From a checkpoint of a small image captioner: encoder num experts 16, 10.8 epochs.
Rows from block 3 of the image encoder of a small image captioner, named by matrix and row number. Rows with one number within an expert belong to one neuron, the router's apart. Each number is 128 + 32 x the weight over its row's rms, rounded and kept within 0 to 255. All counts start at 0. Numbers have three digits each.
Before each expert's rows are labels from the 100 images, of 14976, where the router gives the expert most weight on average: "strongest on" is what is common among them. Only what is clearly more common there than usual is listed. The data: regions of photos with short descriptions (Visual Genome). In brackets: how many of the 100, against the usual share in percent.
# router: slot weights (encoder.blocks.3.mlp.router.weight, 32x64), inputs 0-63
# up: expert up (encoder.blocks.3.mlp.up, 16x16x64), inputs 0-63
# down: expert down (encoder.blocks.3.mlp.down, 16x64x16, transposed), outputs 0-63

# expert 10
strongest on: text has "blue" (25 vs 5)
router.20:156127146171143095151124111129150140120121059095182098101083145123147134125105167141115120156119109141120133137093133142095064078145060138107160055181132189191137144141123102135171064189142127
router.21:157121152175139094155127119138142141116111065097181106101075147123145140116112162133120113153124113129111132139095130125092064083143053127109149062178142182198136149121130091145170064198140127
up.0:173076115174133094141111194074092082093097175104165126120133133152157159106166078108142116128159202133157152099157105104090149189105115085158073116085159107098175129117097136134138138155106113
down.0:168115145133110148105095185106082145138160128211098109105120117131124118152133148127140119188169129186100106086128127152182180132115109140112075173077163088153135051176082124169147161130142145
up.1:199114180166166109154143182118082143095090145094149112087095128161171137089155073115130090140126140141147147109124113125083102221147125075170069138134149103112127141109117110086135144148074090
down.1:136086153145144132100142153108059063129103153136118095164126106147134104169141125134152168180154116126107052053115163117095156162055095118119127166123167133117150102171078137136173133126147197
up.2:176091128170144099148110201079106090092097178095144149114148140153158160102173083115144116124157209121138146086169113103084146186110116083161082116077150097101177134116106124127123143159117107
down.2:164099135132102133109090189095081152140148141209113112120107133135118111158135148144121111178175126183101100080118161133184176127128118124116067162096193096126151062177083146163157156144123147
up.3:129088103188104121070073135094119151115151088180152151132121160123133122164101082162132155116169080184133112135142087121153180080107087117114130092095155083150156062106116189138152174166126154
down.3:151162170091124181109190130109128122154137137117127120160182087154117151113138147112141175110075130104164105102117107097140166115169186103193142175135078128162118142180155151089060130071108179
up.4:151104149162139114146124157082086124125106146144184124116101149125134136125105050141114034137129125165146131169188106137139090202091176126167078121133142117062121104121177101119141129144120196
down.4:190135158070155160091111128083148090136099103189094162157140096166097139114144120107132161149106133147151125092162096140182188139121184132115089170079123073160162084156114169128126160097165168
up.5:051135118173145158161113148089134134169139203161138104136132115092090084109091102147077084158110147133162115103110090135175140127121174154086080099099107124197163122163148079170119106100088127
down.5:123086158121087138163118118061140107136066160200105089152097144139141146159165140113136174132158103122156119116183092131150165102205176098108128183143150077130142070164115144132116174093161117
up.6:126111100182083131090082102122116164137142087196117159123111172141134142156097124135141146092187061149083097164135127115160168088093075119121130114100179092162134070090136169152147169172132165
down.6:129128159117123133114194138114136117134139160073166108158171084149109154121130141120144179080063138126167088097098112090128140132139163097165161144174074171152106155185142148070069090084112179
up.7:184142126174106155172157138142075145129099108086140155098145148178154111119113138147132078092056121091100126148125146140075088149097117109186159119182087152159143186093186088081110108108115156
down.7:182108160093147129092118159097122105131134129159113136158168088164127124142173126142146171160143152133172078075133103157158237142137165134120106172084131100137106091167094158133131179098130200
up.8:177132108145140141124165121136116111126150093057143117143180125155122086168106148146148140122019124106115139139088162166087128107151113128188171128164084159120133189112126152061092127067108118
down.8:179159137064173168097098128119116132164132102186066158137130133126119141127148129101125137203169155104116141141181118167148184128145164115138098162057144056134096116097130133172125193116151124
up.9:097147139075131143153133168154100164178115161149123158109159144128091061077103117141097047145096112173135132081132079133157121149127218143111136112137097118182113120190117080150094101102143140
down.9:175110150129148149107119080105140090127102186144123092178126084161091141111123165102111128142096086154159153165167056092192136113100140109191092165109109120167083098108162164088081125149171110

# expert 5
strongest on: text has "sky" (55 vs 1.7); text has "white" (38 vs 11.6); text has "blue" (35 vs 5); text has "clouds" (29 vs 0.8)
router.10:088143121074122089127129127155161076138136093125119140143113109081108095127148206150122126139089162163136127128135120140164123081251121150131147143118109123128145113126054122091122122098218106
router.11:070127129071128104136121140155165077142149110135110156141116120076106097107148203144119124146098174162138125125137121136174118082241137134124152141117102117137142109134059113092119129094216111
up.0:149161072094106142089143102143109086165096149119094150170160119123107113165120158144130155111057135100130101145156105121122166110180122141196168137102108090087136187090109166107091148042178134
down.0:142036160144142080127137174117120110117126200138125107141080097156092142157155158157130121142150098208116072116118125113166155120071095122114129180138155141146065094163079124107131089162164132
up.1:210101129147138096130179178081078126075107113064188067128118107161168178104162091063155149136135154129174183104105107122114144130105137104165124173129141134119121126127122139095123133121075102
down.1:167160148061163160092107076125143099163107084158072161148148129147093172089128099076122134190098140085148153156179113138152147157130179146129123180086105059144108126114148154116118183100148119
up.2:209150110089104111126171170110073113106113113047139063113142105194133157102159121109174163123173144097159182081131107126063142127121133125140115155126161181127121144109130144131103125133072092
down.2:179120133092120157078108135077139100132125074151109121148160130157084173090128116081086131152087163161165123142157115096177143152152203132124118197105095071148088115175121163089113161075130126
up.3:142188186094161162186172153094147163157160120098182106119148087130094146101185129122108101130086140061177113089143162142096110175088157143124119167153067122120130160132136083100153114102095144
down.3:132102159125157148082127141099169140096127139134143155173092121136110176162140077139146126149148192094138168096114136090144155107138159121149149147137136149086255101154101150113174157097160177
up.4:131094115154123134115156164082114123122112168129198091150132126116106113142158054124131127143124159156146145105114105157157151225088191142150094177120096106078150109175120145087097136104046125
down.4:150181123076141209122136088175130132159098106129073138146152110106119138103126113093154156156091116034156140154174095137113121126159171137162118166100109104173096164090191109123099179100140134
up.5:143121177149137089169122125137174111117147104063183119109109138071124117122126167138117094211121143150166126117117132124131070091153099154104173058163085185143123132120126070154170074161156145
down.5:135139132153108161137127169153103184132150163174092122103076104087145122167161147138159116189206092133077101104112142148132167116155049136141088117086183120154114104113139127150137166203112152
up.6:125084211136190102136083122107145121108162125157156132108090166112095097156112107179108087192133136175119095130121143142171091109158131129060072074120100140150124076161103106137111098179142150
down.6:145190165090153223117148121167097191171146131135068130139132114075112133139132110089156133192142110069112127130123127135096162131196117123159131103090144111151132147097175115149117185148086145
up.7:178149113122126187103114101123041121141025138138101129111148139178156134176120089141158118083160102087109154136150123100076139165094123117141097162117179115122150148128213146098127143130139154
down.7:173109168067173093094131133152163066102124168115133109165138114187089135120137052113125128097089150164144110112138142130159165134066154130111179155118110099117080127156075150074147115082168161
up.8:109088103090145121103121147076118117115131143155197049140126097117075098152129040099125118158145144155142153107096124165139136170106186174155130149175093159096127099172105145095150080107079141
down.8:142194138088146218116127073143166131148097147105084175154175116111079188109098085101129123154084136075115142138152113075113108110136133110155174123135103125102117204096183127122101123108129123
up.9:152043149149178112143117146048129123058131182105151097113159135098113138131133145124088084187134218132161131104145141103098107168143136128113085107150105161150119123162112108155127076176126143
down.9:136177160132128220091138141146083195170109164148082132143120077088088151127140118091172152156162095103101096090110123124115185093167075130136119114108168120134122150116162152152122136176103189

# expert 11
strongest on: text has "sky" (31 vs 1.7)
router.22:103131168117145144167094142144131117133169102138120124072076165115122132099106157124095059127149096169101113121137142166142051073130095147079137120163147151183131111150127060149178083188179155
router.23:103154158117136139167112117162153119141163081115140120089076154108114116104104180139107076140120088146096106122125137172137043074138104161095152086179123177178121142151133063129159079181180129
up.0:097099112153138140112133162082127117116134123157164122195148133056122158116104065090094086187151096181172122137118097160187144155095177137147078157123148111049155091165120130134143124102112162
down.0:110149132099100133141126152126092103104123092124101155091146119097192099156178137130177167174114172057171118102185101194112135118160159182166096177082124106154138128097155115130127177078144160
up.1:160126089169125185128153123144092120163146131099116086131195147168148128155114058114139117095119153109111121141143162181076131192075106163172148176123140114082154174133162142083128146090058145
down.1:153197121079140212126133092136144161142111074116089134124162137114148139110129104107118138126095151026153156136132133131111130133209187142168131127121099097136129186105175137138105167086091143
up.2:133125126130076151173107085153112151133115135175073138111104155183106124148116084139118053092186076062078112148127155115094080131160118115155129115151162140148131147092194075153162130127168171
down.2:134126151104125078118130139128174073122106142109142102145168136181098165125112081118114157092107161164128097097097154099151143129067126113096183097171077150109106130179061158045129083083126160
up.3:085140110127140160139165166090113084151102137120124070181148116125095156121166077130108112116118169141172203103148148135141113117137164140120120159135062133075214130134126145134071115039129141
down.3:111130095097177185142114119148104157144167045125091155139109141095108131130187087127124120156114141067128138131125134192085104089184159108145054130121124143150137163072157130175104127164075152
up.4:133064170151176096105105139040125101070137152148145137137113133081099138140114062139087085150156154189132133133153113121182120153167180104096079131115146110082158076151101129109136125150164155
down.4:126164168119144189106175134137093125142123125083091126138183095093134131129136136115182190167096133049137092079127106106076168143148124113181131140115145133149106173135178148117077149099121208
up.5:136147128146076148162104099162109173144115119164085143099079159182125132147109090149134065099196077085084098152124146111097082123131102115162135112145166127139123140071195081163159134148166176
down.5:165110130114126069124130129123187074118131151106147107151150109183104170130108097114094140082086158186136100102085139113148137122059135120088181102155109149121080121178059155066133098078145151
up.6:154121087175128186134152133139089121162153116099128083134193149168143114155112054115150129091113146111099125139134156181082129186077099149175165177126138121081149162143153136071118147097062149
down.6:137185120092139209128132099138139155133119074106086148125170125116142133117134112112125134133102159035142155136147123140099136132219195135182115131119108118147128181094191125154087165093095144
up.7:082103149076207152105178179115096152150137115110142085162129104105113130112149077122074132141117124135117195094120133151094158121144168200127065141159048142110140134144116137167138103101082117
down.7:119159133069132166189165155092180090136112173117100135133141133150143132159154127124112146122135114134150131102178088163138125100145151161183138209089101163172060128137204084127085106092162137
up.8:184131125151123174122103117160064091137095160125077153106146153193159138164121043158172121085160128092095120139160138102073135177087115096163106156101173098098160147103163139111117170129108142
down.8:192141142087139160087122106125183170142135103134122131185172119184097150093098091104076124106088131144130166149113120108171156134167187117124148110149066076114071121171137184118102146074107109
up.9:155088128155108126193143215102109137106104177103149159092162142155162157073176076098155110148123145112148149105153098099103115165082189108182127150099117116077153131089158070142137139110097131
down.9:169111125122120149104097143126132178103115079199120136148144108146114121131156119122104118137144170172122115092110151156188210113184181135083076161105125076126112059166083165137130164103080147

# expert 8
strongest on: text has "green" (28 vs 4.4)
router.16:133145088090117134081181137101108104143105130080151073172169083119107100161157119147142174119067142108178159094138085150116180149133154157153142154122084125100140163158138183082072137062119092
router.17:080130158094147098138140143107179104128149113142153094122092103068092096119129162146075086160094137176153134113118129163163095118174133155078118128189085182161113120176076112103126046140168135
up.0:155109135161129102215136191111069179089104131126166115074096137146154149036156099044146112140162089118133167130132125096104111118114115106123137137126142141150072140114158082154136105160106137
down.0:189137161077157128101071135133144123144116110227091142148136126156128146106147127074118111145166156140117171163148114161186189125137173151125114160067138072165103085136088136166131165101134103
up.1:160095104165121095095150180084086104133095082116111126130151105153154161124158084112162160097146103121158158096201080081123168129157083081139147161081140074110148115121145158112096175110198109
down.1:142098104113125048128080141109182048091143150149166117121125142183125134158102085136110106103127147200146133109132144113159120136054120133074151098145129142098161088153052127112182106116154113
up.2:115176096164088186095131058189136133166124076110113140146144137141091096190066150160133155128089095106107079175119138143120142098093094147164177101113112111110142164065158163136103155112114145
down.2:133115085134106116168111181123099175104126112161108135069115125092175082198174137171149101163208169112108104085120149201115160130141119148145101124104172127111135117107091085171176143143113155
up.3:131150106066118201114173142117109140168124160114156086162159084146099106141168117141141154124105160090167155094123082165114163145043176166155138143110100118103128153180155151104098130101055103
down.3:150118055110092113148098177125166080101126094136149126116135133171119124147143126154141197077059149154208117097151087121170122126153170116095132171113092117142132101166116128103095112051132173
up.4:082164098077104199103164117147168130175152136135124116166166080114076080149135171156139161138082129093159151106098098166164157108075184160153157113111099119106146140155137161105099148090071098
down.4:147108052126074108180111192112135122081136090122178114098130140162155099174166174168154164100114177144200110077149099150142112124159185140116113166113108121150120087155125094116108144088115164
up.5:126157170173154111192108176154132207108148107133153112061080192119125128088129133120125103149152079154119126123109138102134096097088090121087143103149120142183132122119132076198176100172103151
down.5:132138055110083155145100123087123177113144104165128133094137163124141104124118165121118080126140102118136161153165115143157119138221175152145071103106128093128164067118171089178129157171129053
up.6:151073177156149059198104174091131109077106143133145132060107152123160170095144111098138125157171126160133137115154139089142120103151100084092102121123168140182107075107089090128163103174169130
down.6:119178150130110204130131110184116199147151116153104142126166150077161119123103144121114102158151117075094180161115139135095152134199106147179111069110137107121132147078168112186102142155086085
up.7:123150133049146201119173156099101136155096193145133121157147088150126131127169083132142142101116161090151148110153091143111146172046196154144090162112124111101107132187164140102102134111081117
down.7:158118082121127113146109147142168053100143124083160131136129131185124144130129093148126191082046149147196128115143099082131108129091164113068137146137092154126168126168122102087108094067130181
up.8:160088108154110102172165214097106139131093058105156125089142109176133120040156116086157130134138130104144172118146121064106145080114083074148183126086122097134115148121159109144114152133147137
down.8:142079129119148074137091194105134066103128124158129129120115097155152084175186133146181158124142166162154075082166107184150170138091145158115101176086147121159131080133082125123160155118142178
up.9:175134159164101090210141146139111157074100161118118134075114114154157176052143124086155141125184093102133140111138119087095105117156114094110130097122182172136106129076156065137159116183128114
down.9:162193162116141204089126083152147173178140108154114136167166135132100175074086123071084100126126112108090196158086157098145154145180141103157152086143105107128117145124143145156112130110084093