{
  "model": "image captioner",
  "dataset": "regions of photos with short descriptions (Visual Genome)",
  "train_examples": 50862,
  "image_size": 64,
  "crop_scale_min": 0.7,
  "horizontal_flip": true,
  "translate": 0.06,
  "rotation_deg": 5,
  "color_jitter": 0.2,
  "tokenizer": "word",
  "vocab_size": 6471,
  "encoder_arch": "pvt",
  "encoder_norm": "layernorm",
  "encoder_norm_position": "pre",
  "encoder_activation": "squared_relu",
  "encoder_mlp_ratio": 4,
  "encoder_head_dim": 32,
  "encoder_fused_qkv": false,
  "encoder_qk_norm": true,
  "encoder_layer_scale_init": 0.01,
  "encoder_parallel_block": false,
  "encoder_dropout": 0.1,
  "encoder_inner_norm": false,
  "encoder_moe": "soft",
  "encoder_num_experts": 16,
  "encoder_moe_every": 2,
  "encoder_expert_mlp_ratio": 0.25,
  "encoder_slots_per_expert": 2,
  "encoder_shared_expert": false,
  "encoder_patch_size": [4, 4],
  "encoder_conv_stem": false,
  "encoder_depths": [5, 5, 5],
  "encoder_widths": [64, 128, 256],
  "fusion": "prefix",
  "decoder_width": 256,
  "decoder_layers": 8,
  "decoder_norm": "rmsnorm",
  "decoder_norm_position": "pre",
  "decoder_activation": "gelu",
  "decoder_mlp_ratio": 4,
  "decoder_head_dim": 64,
  "decoder_fused_qkv": false,
  "decoder_bias": "all",
  "decoder_qk_norm": true,
  "decoder_parallel_block": true,
  "decoder_dropout": 0.05,
  "decoder_inner_norm": false,
  "decoder_positions": "sincos",
  "decoder_prefix_bidirectional": false,
  "decoder_connector": "mlp",
  "decoder_tie_embeddings": true,
  "residual_init": "scaled_by_depth",
  "optimizer": "adam_atan2",
  "learning_rate": 0.0016,
  "beta1": 0.9,
  "beta2": 0.999,
  "max_grad_norm": 1.0,
  "max_steps": 8600,
  "batch_size": 64,
  "epochs": 10.8,
  "lr_schedule": "cosine_restarts",
  "final_lr_fraction": 0.05,
  "warmup_steps": 430,
  "weight_decay": 0.4
}
Rows from block 5 of the image encoder of a small image captioner, named by matrix and row number. Rows with one number within an expert belong to one neuron, the router's apart. Each number is 128 + 24 x the weight over its row's rms, rounded and kept within 0 to 255. All counts start at 0. Numbers have three digits each. After the name is the row's rms in percent of the matrix's.
After each expert's rows are labels from the 100 images, of 14976, where the router gives the expert most weight on average: "responds to" is what is common among them. Only what is clearly more common there than usual is listed. The data: regions of photos with short descriptions (Visual Genome).
# router: slot weights (encoder.blocks.5.mlp.router.weight, 32x128), inputs 64-127
# up: expert up (encoder.blocks.5.mlp.up, 16x32x128), inputs 64-127
# down: expert down (encoder.blocks.5.mlp.down, 16x128x32, transposed), outputs 64-127

# expert 6
router.12 080:126181152153162119111126104115101144070095133137112181107076112139097106112176123132125134121115153150117096108149119126127105087136142150162125115101140150146114144167165131152146099120139147
router.13 134:104146183121131127138147103168114161112095113182115152082086139119126089172173156116139126151136162178140118115152095131151108119144146125134101119130098150132114102160165099153131101132170104
up.0 093:142112117153176156099090121097159137111122151112121119134103117154121116103134089094098154101085133113142146117130125149142111082147123167169118104139142097142091167116149165131140118106102162
down.0 114:093139102119077117133169154140107135103140115162135094122138069136172140118127163136135160082142150152134113124120130151141122156137133092133127134129130151111127147120131103147125146074150095
up.1 043:146108096111144082136103165106171109115176137091174092161158148112127142101097109118107142160120103090131168162078159145108162128152102123125126114153145100096116130086110159093115157124112130
down.1 054:108118118123190145154091125107145112133110097143108165114126167159091145081107136119145119143152159119125158175155134120121173094123116093106103139127125097154158155136144147114102115125127115
up.2 037:156118123146147148133107138160147113113143127121147092136141147120164121129118126118077145132142097104137135142084146120136138134145153117124115111135116058133112125121123130090107109105111152
down.2 054:118167103126101084125165133127103151109150136164151096108118102131148148099111162155106158114121131167116106141120137159145130112155109119118123117125140178106132154102145074130112105103165088
up.3 208:173138097133124124140140154127110089122157151099129127164164129135129168131085121165135130135140066109105118135088162090128159148107147109120158149107138143102162129128078110103138135143132128
down.3 193:097095159071086166150111098165148126109105100104095134168171106168150104163154142130140110133122140099122146136133126113164137138135192085141141129124123126135139149158108154146127190124105106
up.4 068:132137144113125106161142192140130085128168118141157108117136167108152131144132148147142098162149117128125138170094175102128190137140156108115127155135109141085136110127133105084114115143138096
down.4 061:114129112101135191167102165136156119140092092146082118124136091172175167138114135106151147113126159116147138142163153116120121144132128062112097141125131138129129144130159144103120124113144141
responds to: text has "sky"

# expert 0
router.0 071:140160152117133082174149140156135086103152108149167151111122120078117104150148159139133115149144113126130134162091178092116146141147169110121097145135115144122135093123135096085110108167157149
router.1 090:137157149113137100173148144145130085092154102145161156116131127100124107130139157139139105128143109125141148159087180089106149146152172108127091143128103138113137116130130097081104109156138142
up.0 094:106110152151153150100113087149132166144100124152104116101093120147124085154154130090091145119106165153143121124165092150146101121155131158148091101131145107165094133143171139149110105118130134
down.0 095:113136128156159098072132137137104107141177143130178141139102136091144125140126110145158147126122155148121099080094076135097126123147139185118135144121112136103083097109137146170155123102116121
up.1 070:125117138141145163103126093135138163118112126142120127110091118145116080130151121107089171112118142133157130109144104146162094112143128139146112063129136095163116132130159137138121106079126141
down.1 069:119127151157148082075127160129106109110154161121176160133109116087136123112144105133147156112094133144117112086107152129096134107108135165102162140139141084143151094129128149157154130127148122
up.2 072:120069111152123225096118118158133139198113139121112079134139162136183136155099120115105141138142138119120127137143116148159122121138103131112122114139128082152105118106135139134106145118123112
down.2 081:127131136165136110089137140135139091133160160124164172133118143094115140139142115115171178129121146134154087076119135098077148084131127154116138163158139092108126121128133134160155139115134149
up.3 045:132085135157136158100120103134107140152099158131104096135126139118128110140136115129102167165138151127099081118133120148141089116140102129125122094116187100186102115123148149130117139134148139
down.3 048:136144136138169128085130157171124062166158146103143168155117117095138141143130112104136170098148136119132079110125106141093124122129141162122148129117155097102131105130131144151144137083126150
up.4 065:110116145133145148115115105128146156128110111144130140102083105131116080131172126082123132107115163140172140129155112175130104110149131146149092090158117112171093130123180145137104098111121131
down.4 076:140135133160180091078127153129087140140167158109177131132099124087136118134131106154150132113108123146135095069101145145103109107114130189120141153111159100119112120110118146150169107089150124
responds to: text has "green"; text has "grass"

# expert 2
router.4 076:121172173129148124157155101175111124078110119173132153084082129099126108165168167135135115150144142171118115117130130102149117122143165119137109120117120139131126089161161101127130087137175130
router.5 075:121170177130146123153152094175108125080112113175133149087088136103121108165167163130141121149139149170113112122130124108158116126148161122140105116112120136126118096167166102127133087132185128
up.0 071:154116113136156132115107125099154119115152151108162122140126107131117112083130100105086147102110111100151151144085150144120110122151128147145108100150155087153105156108128152093111125109111188
down.0 083:097133127133094125084120148136093114110169145128160108119105121104171115120112137155110146131138152153128097081087150107104104115134166142120143119121113188111131148103134146166155137137142102
up.1 077:157124115137154143123098117102150136100141141111151113136130113132125110098131109112082159100112104100151146134081135140127107125149135142140110100135134097145109150108133160093112123103108190
down.1 079:108149126132082109100144142145093119099174150134171102119118106108173106114124131152098128123136152151120076097099170122115137111123148123117157112134137202125115138109119122175159149140148105
up.2 094:156099082112109105141130141134139086171179133084157112174173139113141152145082120140135122138151090087119145160081163115104157161121117101094144147134129130109144118098092127088124160150131127
down.2 110:084121141102103161119114144126154097133150109121127150139124131142147130125127134089136146159119161136132140086095178063107126094138172106125132139154134107126166145135138156181160163113131093
up.3 041:128129129112135151153129137127146123112159111130162121136140091107152110095128141097099120089127106119166158151084153126114116151153143128117104119149110075153111119122136122088093124115108169
down.3 046:105140135099079137091103107187116104129136125111161098137135078109199120171117099134103127110147140109146063115109121101145134141138152166122145118101146154119122101134160162151121146128107105
up.4 081:148147154143136162159155108149115116110127125150129167111114077124120101151150153142130131079143114143122121139092139094133106158126161131136117134109129152159145114143139097095119108137142176
down.4 083:118130129136185130083071102191122114153131135101150102133109101093175139186107093128115122099147149108135138136118093106151126130145133185121115119109123121136146081123153172138128117131077135
responds to: text has "water"

# expert 13
router.26 061:106160163127138146146156085160118143090103105164146144099094134095132090162163157125126125156148158159122112117132119121148092106145144120132097102127161119155100094157169114132112101126181128
router.27 061:100167167130135136150161084154122152090108108172140149100099126102127090151158158110117125141161164157134122108127112116147088126140147109116102102122157113149118091143167107139127107118188133
up.0 011:119107113133186133097086159130110115120132137131156098131151172115159102112133093128151123126104108128073115144148167136128162090128175162149119166128131107141124126134147155077131115143108130
down.0 018:095092132089153158123105128155130139175147097158139089110136190089125146134173147152077154146155162147164131107142096194125125129106118174123113117120120171136086138173100125151145137154110114
up.1 101:150095083117148096131088140098160125101170139083163098165153137121130142097107097112098159140112102079137155134083138148113137135144107125128139111140141094098125143089099166103132154117093144
down.1 107:105116130105144153122105118116144128141135118122135169119111208130091122102112148100102122179137151139129168153121117097100162093130142127108116116155116132155165150128140141149117124140129070
up.2 061:159097108150168129106083147117143110118148143104142100144128149139133109117132089114131142131092111100115143138107146135125159089157136161169107140132124121120094160111139169103122114147093140
down.2 061:131144141095086135157130122108111133124125131134131142133130151160150091095144184150089136156153115145119125143147132148108168135112130079095132107107131170163121176117109103126134122132149099
up.3 026:163104099155144137098102120124118114154133175108107113146128136168129142130108077144150131090105091103102117130122144117133133111140136152157145147098147141138135165130107156117135117141108154
down.3 034:146139121160156180161154135128124170122096119123110128105124152146157108124142138157049124139100156125098094117132131142126157138134122133090118080110137171169118150093111119125135097157129120
up.4 091:182127111179149160101129124110113108136127161105111142145135098168108142118109093159132134088122083109096111129109146090126123145121147149142153143094154139138144170138097129104141117142119171
down.4 089:130136146137066119129153152129102156074127144121152128146163086125166117106166145153101141085105116116103134123125125126129185143130127103119145095134127186135143133118100109128135145145142170
responds to: text has "green"

# expert 1
router.2 080:184151135165165133125133122132118097096136148130141109115113135136163114133144123135107155127117103130107121144100157099145126112154178150157116112096131099145124133149131127096119084111124160
router.3 084:186151134157169135126121127133124092099140152128136107121112140138159118129141119137107148130114102126106123150095159102141133112156172147155113115101127099139125133145126125102117080110123160
up.0 141:149142102150130128101115134079118087139140151100108155158162089157077161102107098157152122088113101106107112114116155114104140143103123151137162160104152160121150167123095139119162151141108160
down.0 145:140142125086122158189120103116135142147082095127073149139156130192114135130134164141150113145134093104126131161177104148146147136131126076136118129114128120134120163140113135080099139140118133
up.1 144:128118122133146131110107129091164143108136123117151133131112103137111083091157110087103138091110136109176157137120130161115094112159127154144087106157131110151087152103165153115107116111104170
down.1 135:102145107138093078094130170130114113096159126150163106124117067094180145118117124136151157073126157147136108106091156127123101146128147148123139154128150135132123120119147134159139138105154155
up.2 124:131121125123136142129114122103166143117137119119154133131120091123121080099149116092098137090121132108178162142116130142113086131150133140131086096157131099161103141091158142114091122104106181
down.2 126:093141117123091091106125163144119108110157117146151104129127067116192138133119131127150151084109160139149115100098156113122111145125162139124132149133150132117139114131141146163149154099147145
up.3 028:100102120129104113129137079140135122210109139135135173129167088128093127144109133113140126144151148135134123123156129151135106142116082113092138130146121143151121113110134122148123184100165107
down.3 048:138162144130119122082111153174143158139127157132135109122132122099170118149125104135134133104138136108128130112119152131117132117119129172170153112101159184076180096136141145149167137127129174
up.4 081:123143141093098138167155127136131118136153100144166159124147087083128109125124153129105121106158123123163153151101140110108108165113147098094113123138142114157145105115126103104090129115134160
down.4 079:104158128142138124062095146147115110142163149120180140124103113084173127137109098130111130133137162153127107089088135111104123102135149183134139138124116153133142100113139157174167130118122120
responds to: text has "red"

# expert 11
router.22 106:142152165125140159154147116177113113118143113167145103090118130105180102182143159135095135119138112151120139149097151086129129141158183113129105129112153109143133091153142101098101074143165150
router.23 092:154149163131164150155136107172117121103135123164143103088094140103167101163155159127095143129126120158128127145100137097146115131159183118150100111114141105133126091156151108097106070131159149
up.0 025:138098107134156105099071108094163130108137134093147128141133108141117129095123085112092157120091130103149155139109135159112130120151106153151121107145120096127094154097135184118118131106095149
down.0 040:133138146135088131109138123119122125082167153140176151142136113144182093099150154130077126142142107148122118107097136127099148095121169084135140116116126129140136159100107123189137157146145098
up.1 052:123109161140128171136144068170114132177112121164116120095103132125160102175138146120114134105142137161122126137129099107150088133136158123132104138119142120186121102152155104111104093149153129
down.1 060:168162104184173079092149111126101131145153162149183145098103104086136144125133115166122136110135111138114089132124106180127136102122068171143130136105133133130109109107128099124139071129107149
up.2 054:127125120148138100083110106117114166115094156130099111130113139154102143117123110138107159160117132132120101075153089154157099101104106135136168083120134113112124126146122151172166133080126095
down.2 063:123149115127125107115135105129148132112124133139141112127133116129164114114128140119070116096127123132113149152138070120145157116136138130114120088145132156125161143127137111119114144166120116
up.3 169:153145126147171108110089121115135150084132153118132109120098140151132110102154102114099158145088116126123134110111117135150121088153142161166123091118136097107113152140136165119146104093108138
down.3 169:102134126128076136120148148111102134100164138139161133126122144127145102098133145142113144159123151161113097085088153116100132118113145100134160125127137146129132165109120117182165138131168092
up.4 019:136083109124163095095088132080162109108125140107142123143133134140116140081113091111082133139110116115126134134129133166112111132144092139133129102165092072140104163086126185113115144110096128
down.4 033:116125133121074144106124149133122117108169147128151122160148143128182087120146147142074132154135145133144143111105147114096152087116152091136147125135146140122133154124117135160137131149155073
responds to: text has "green"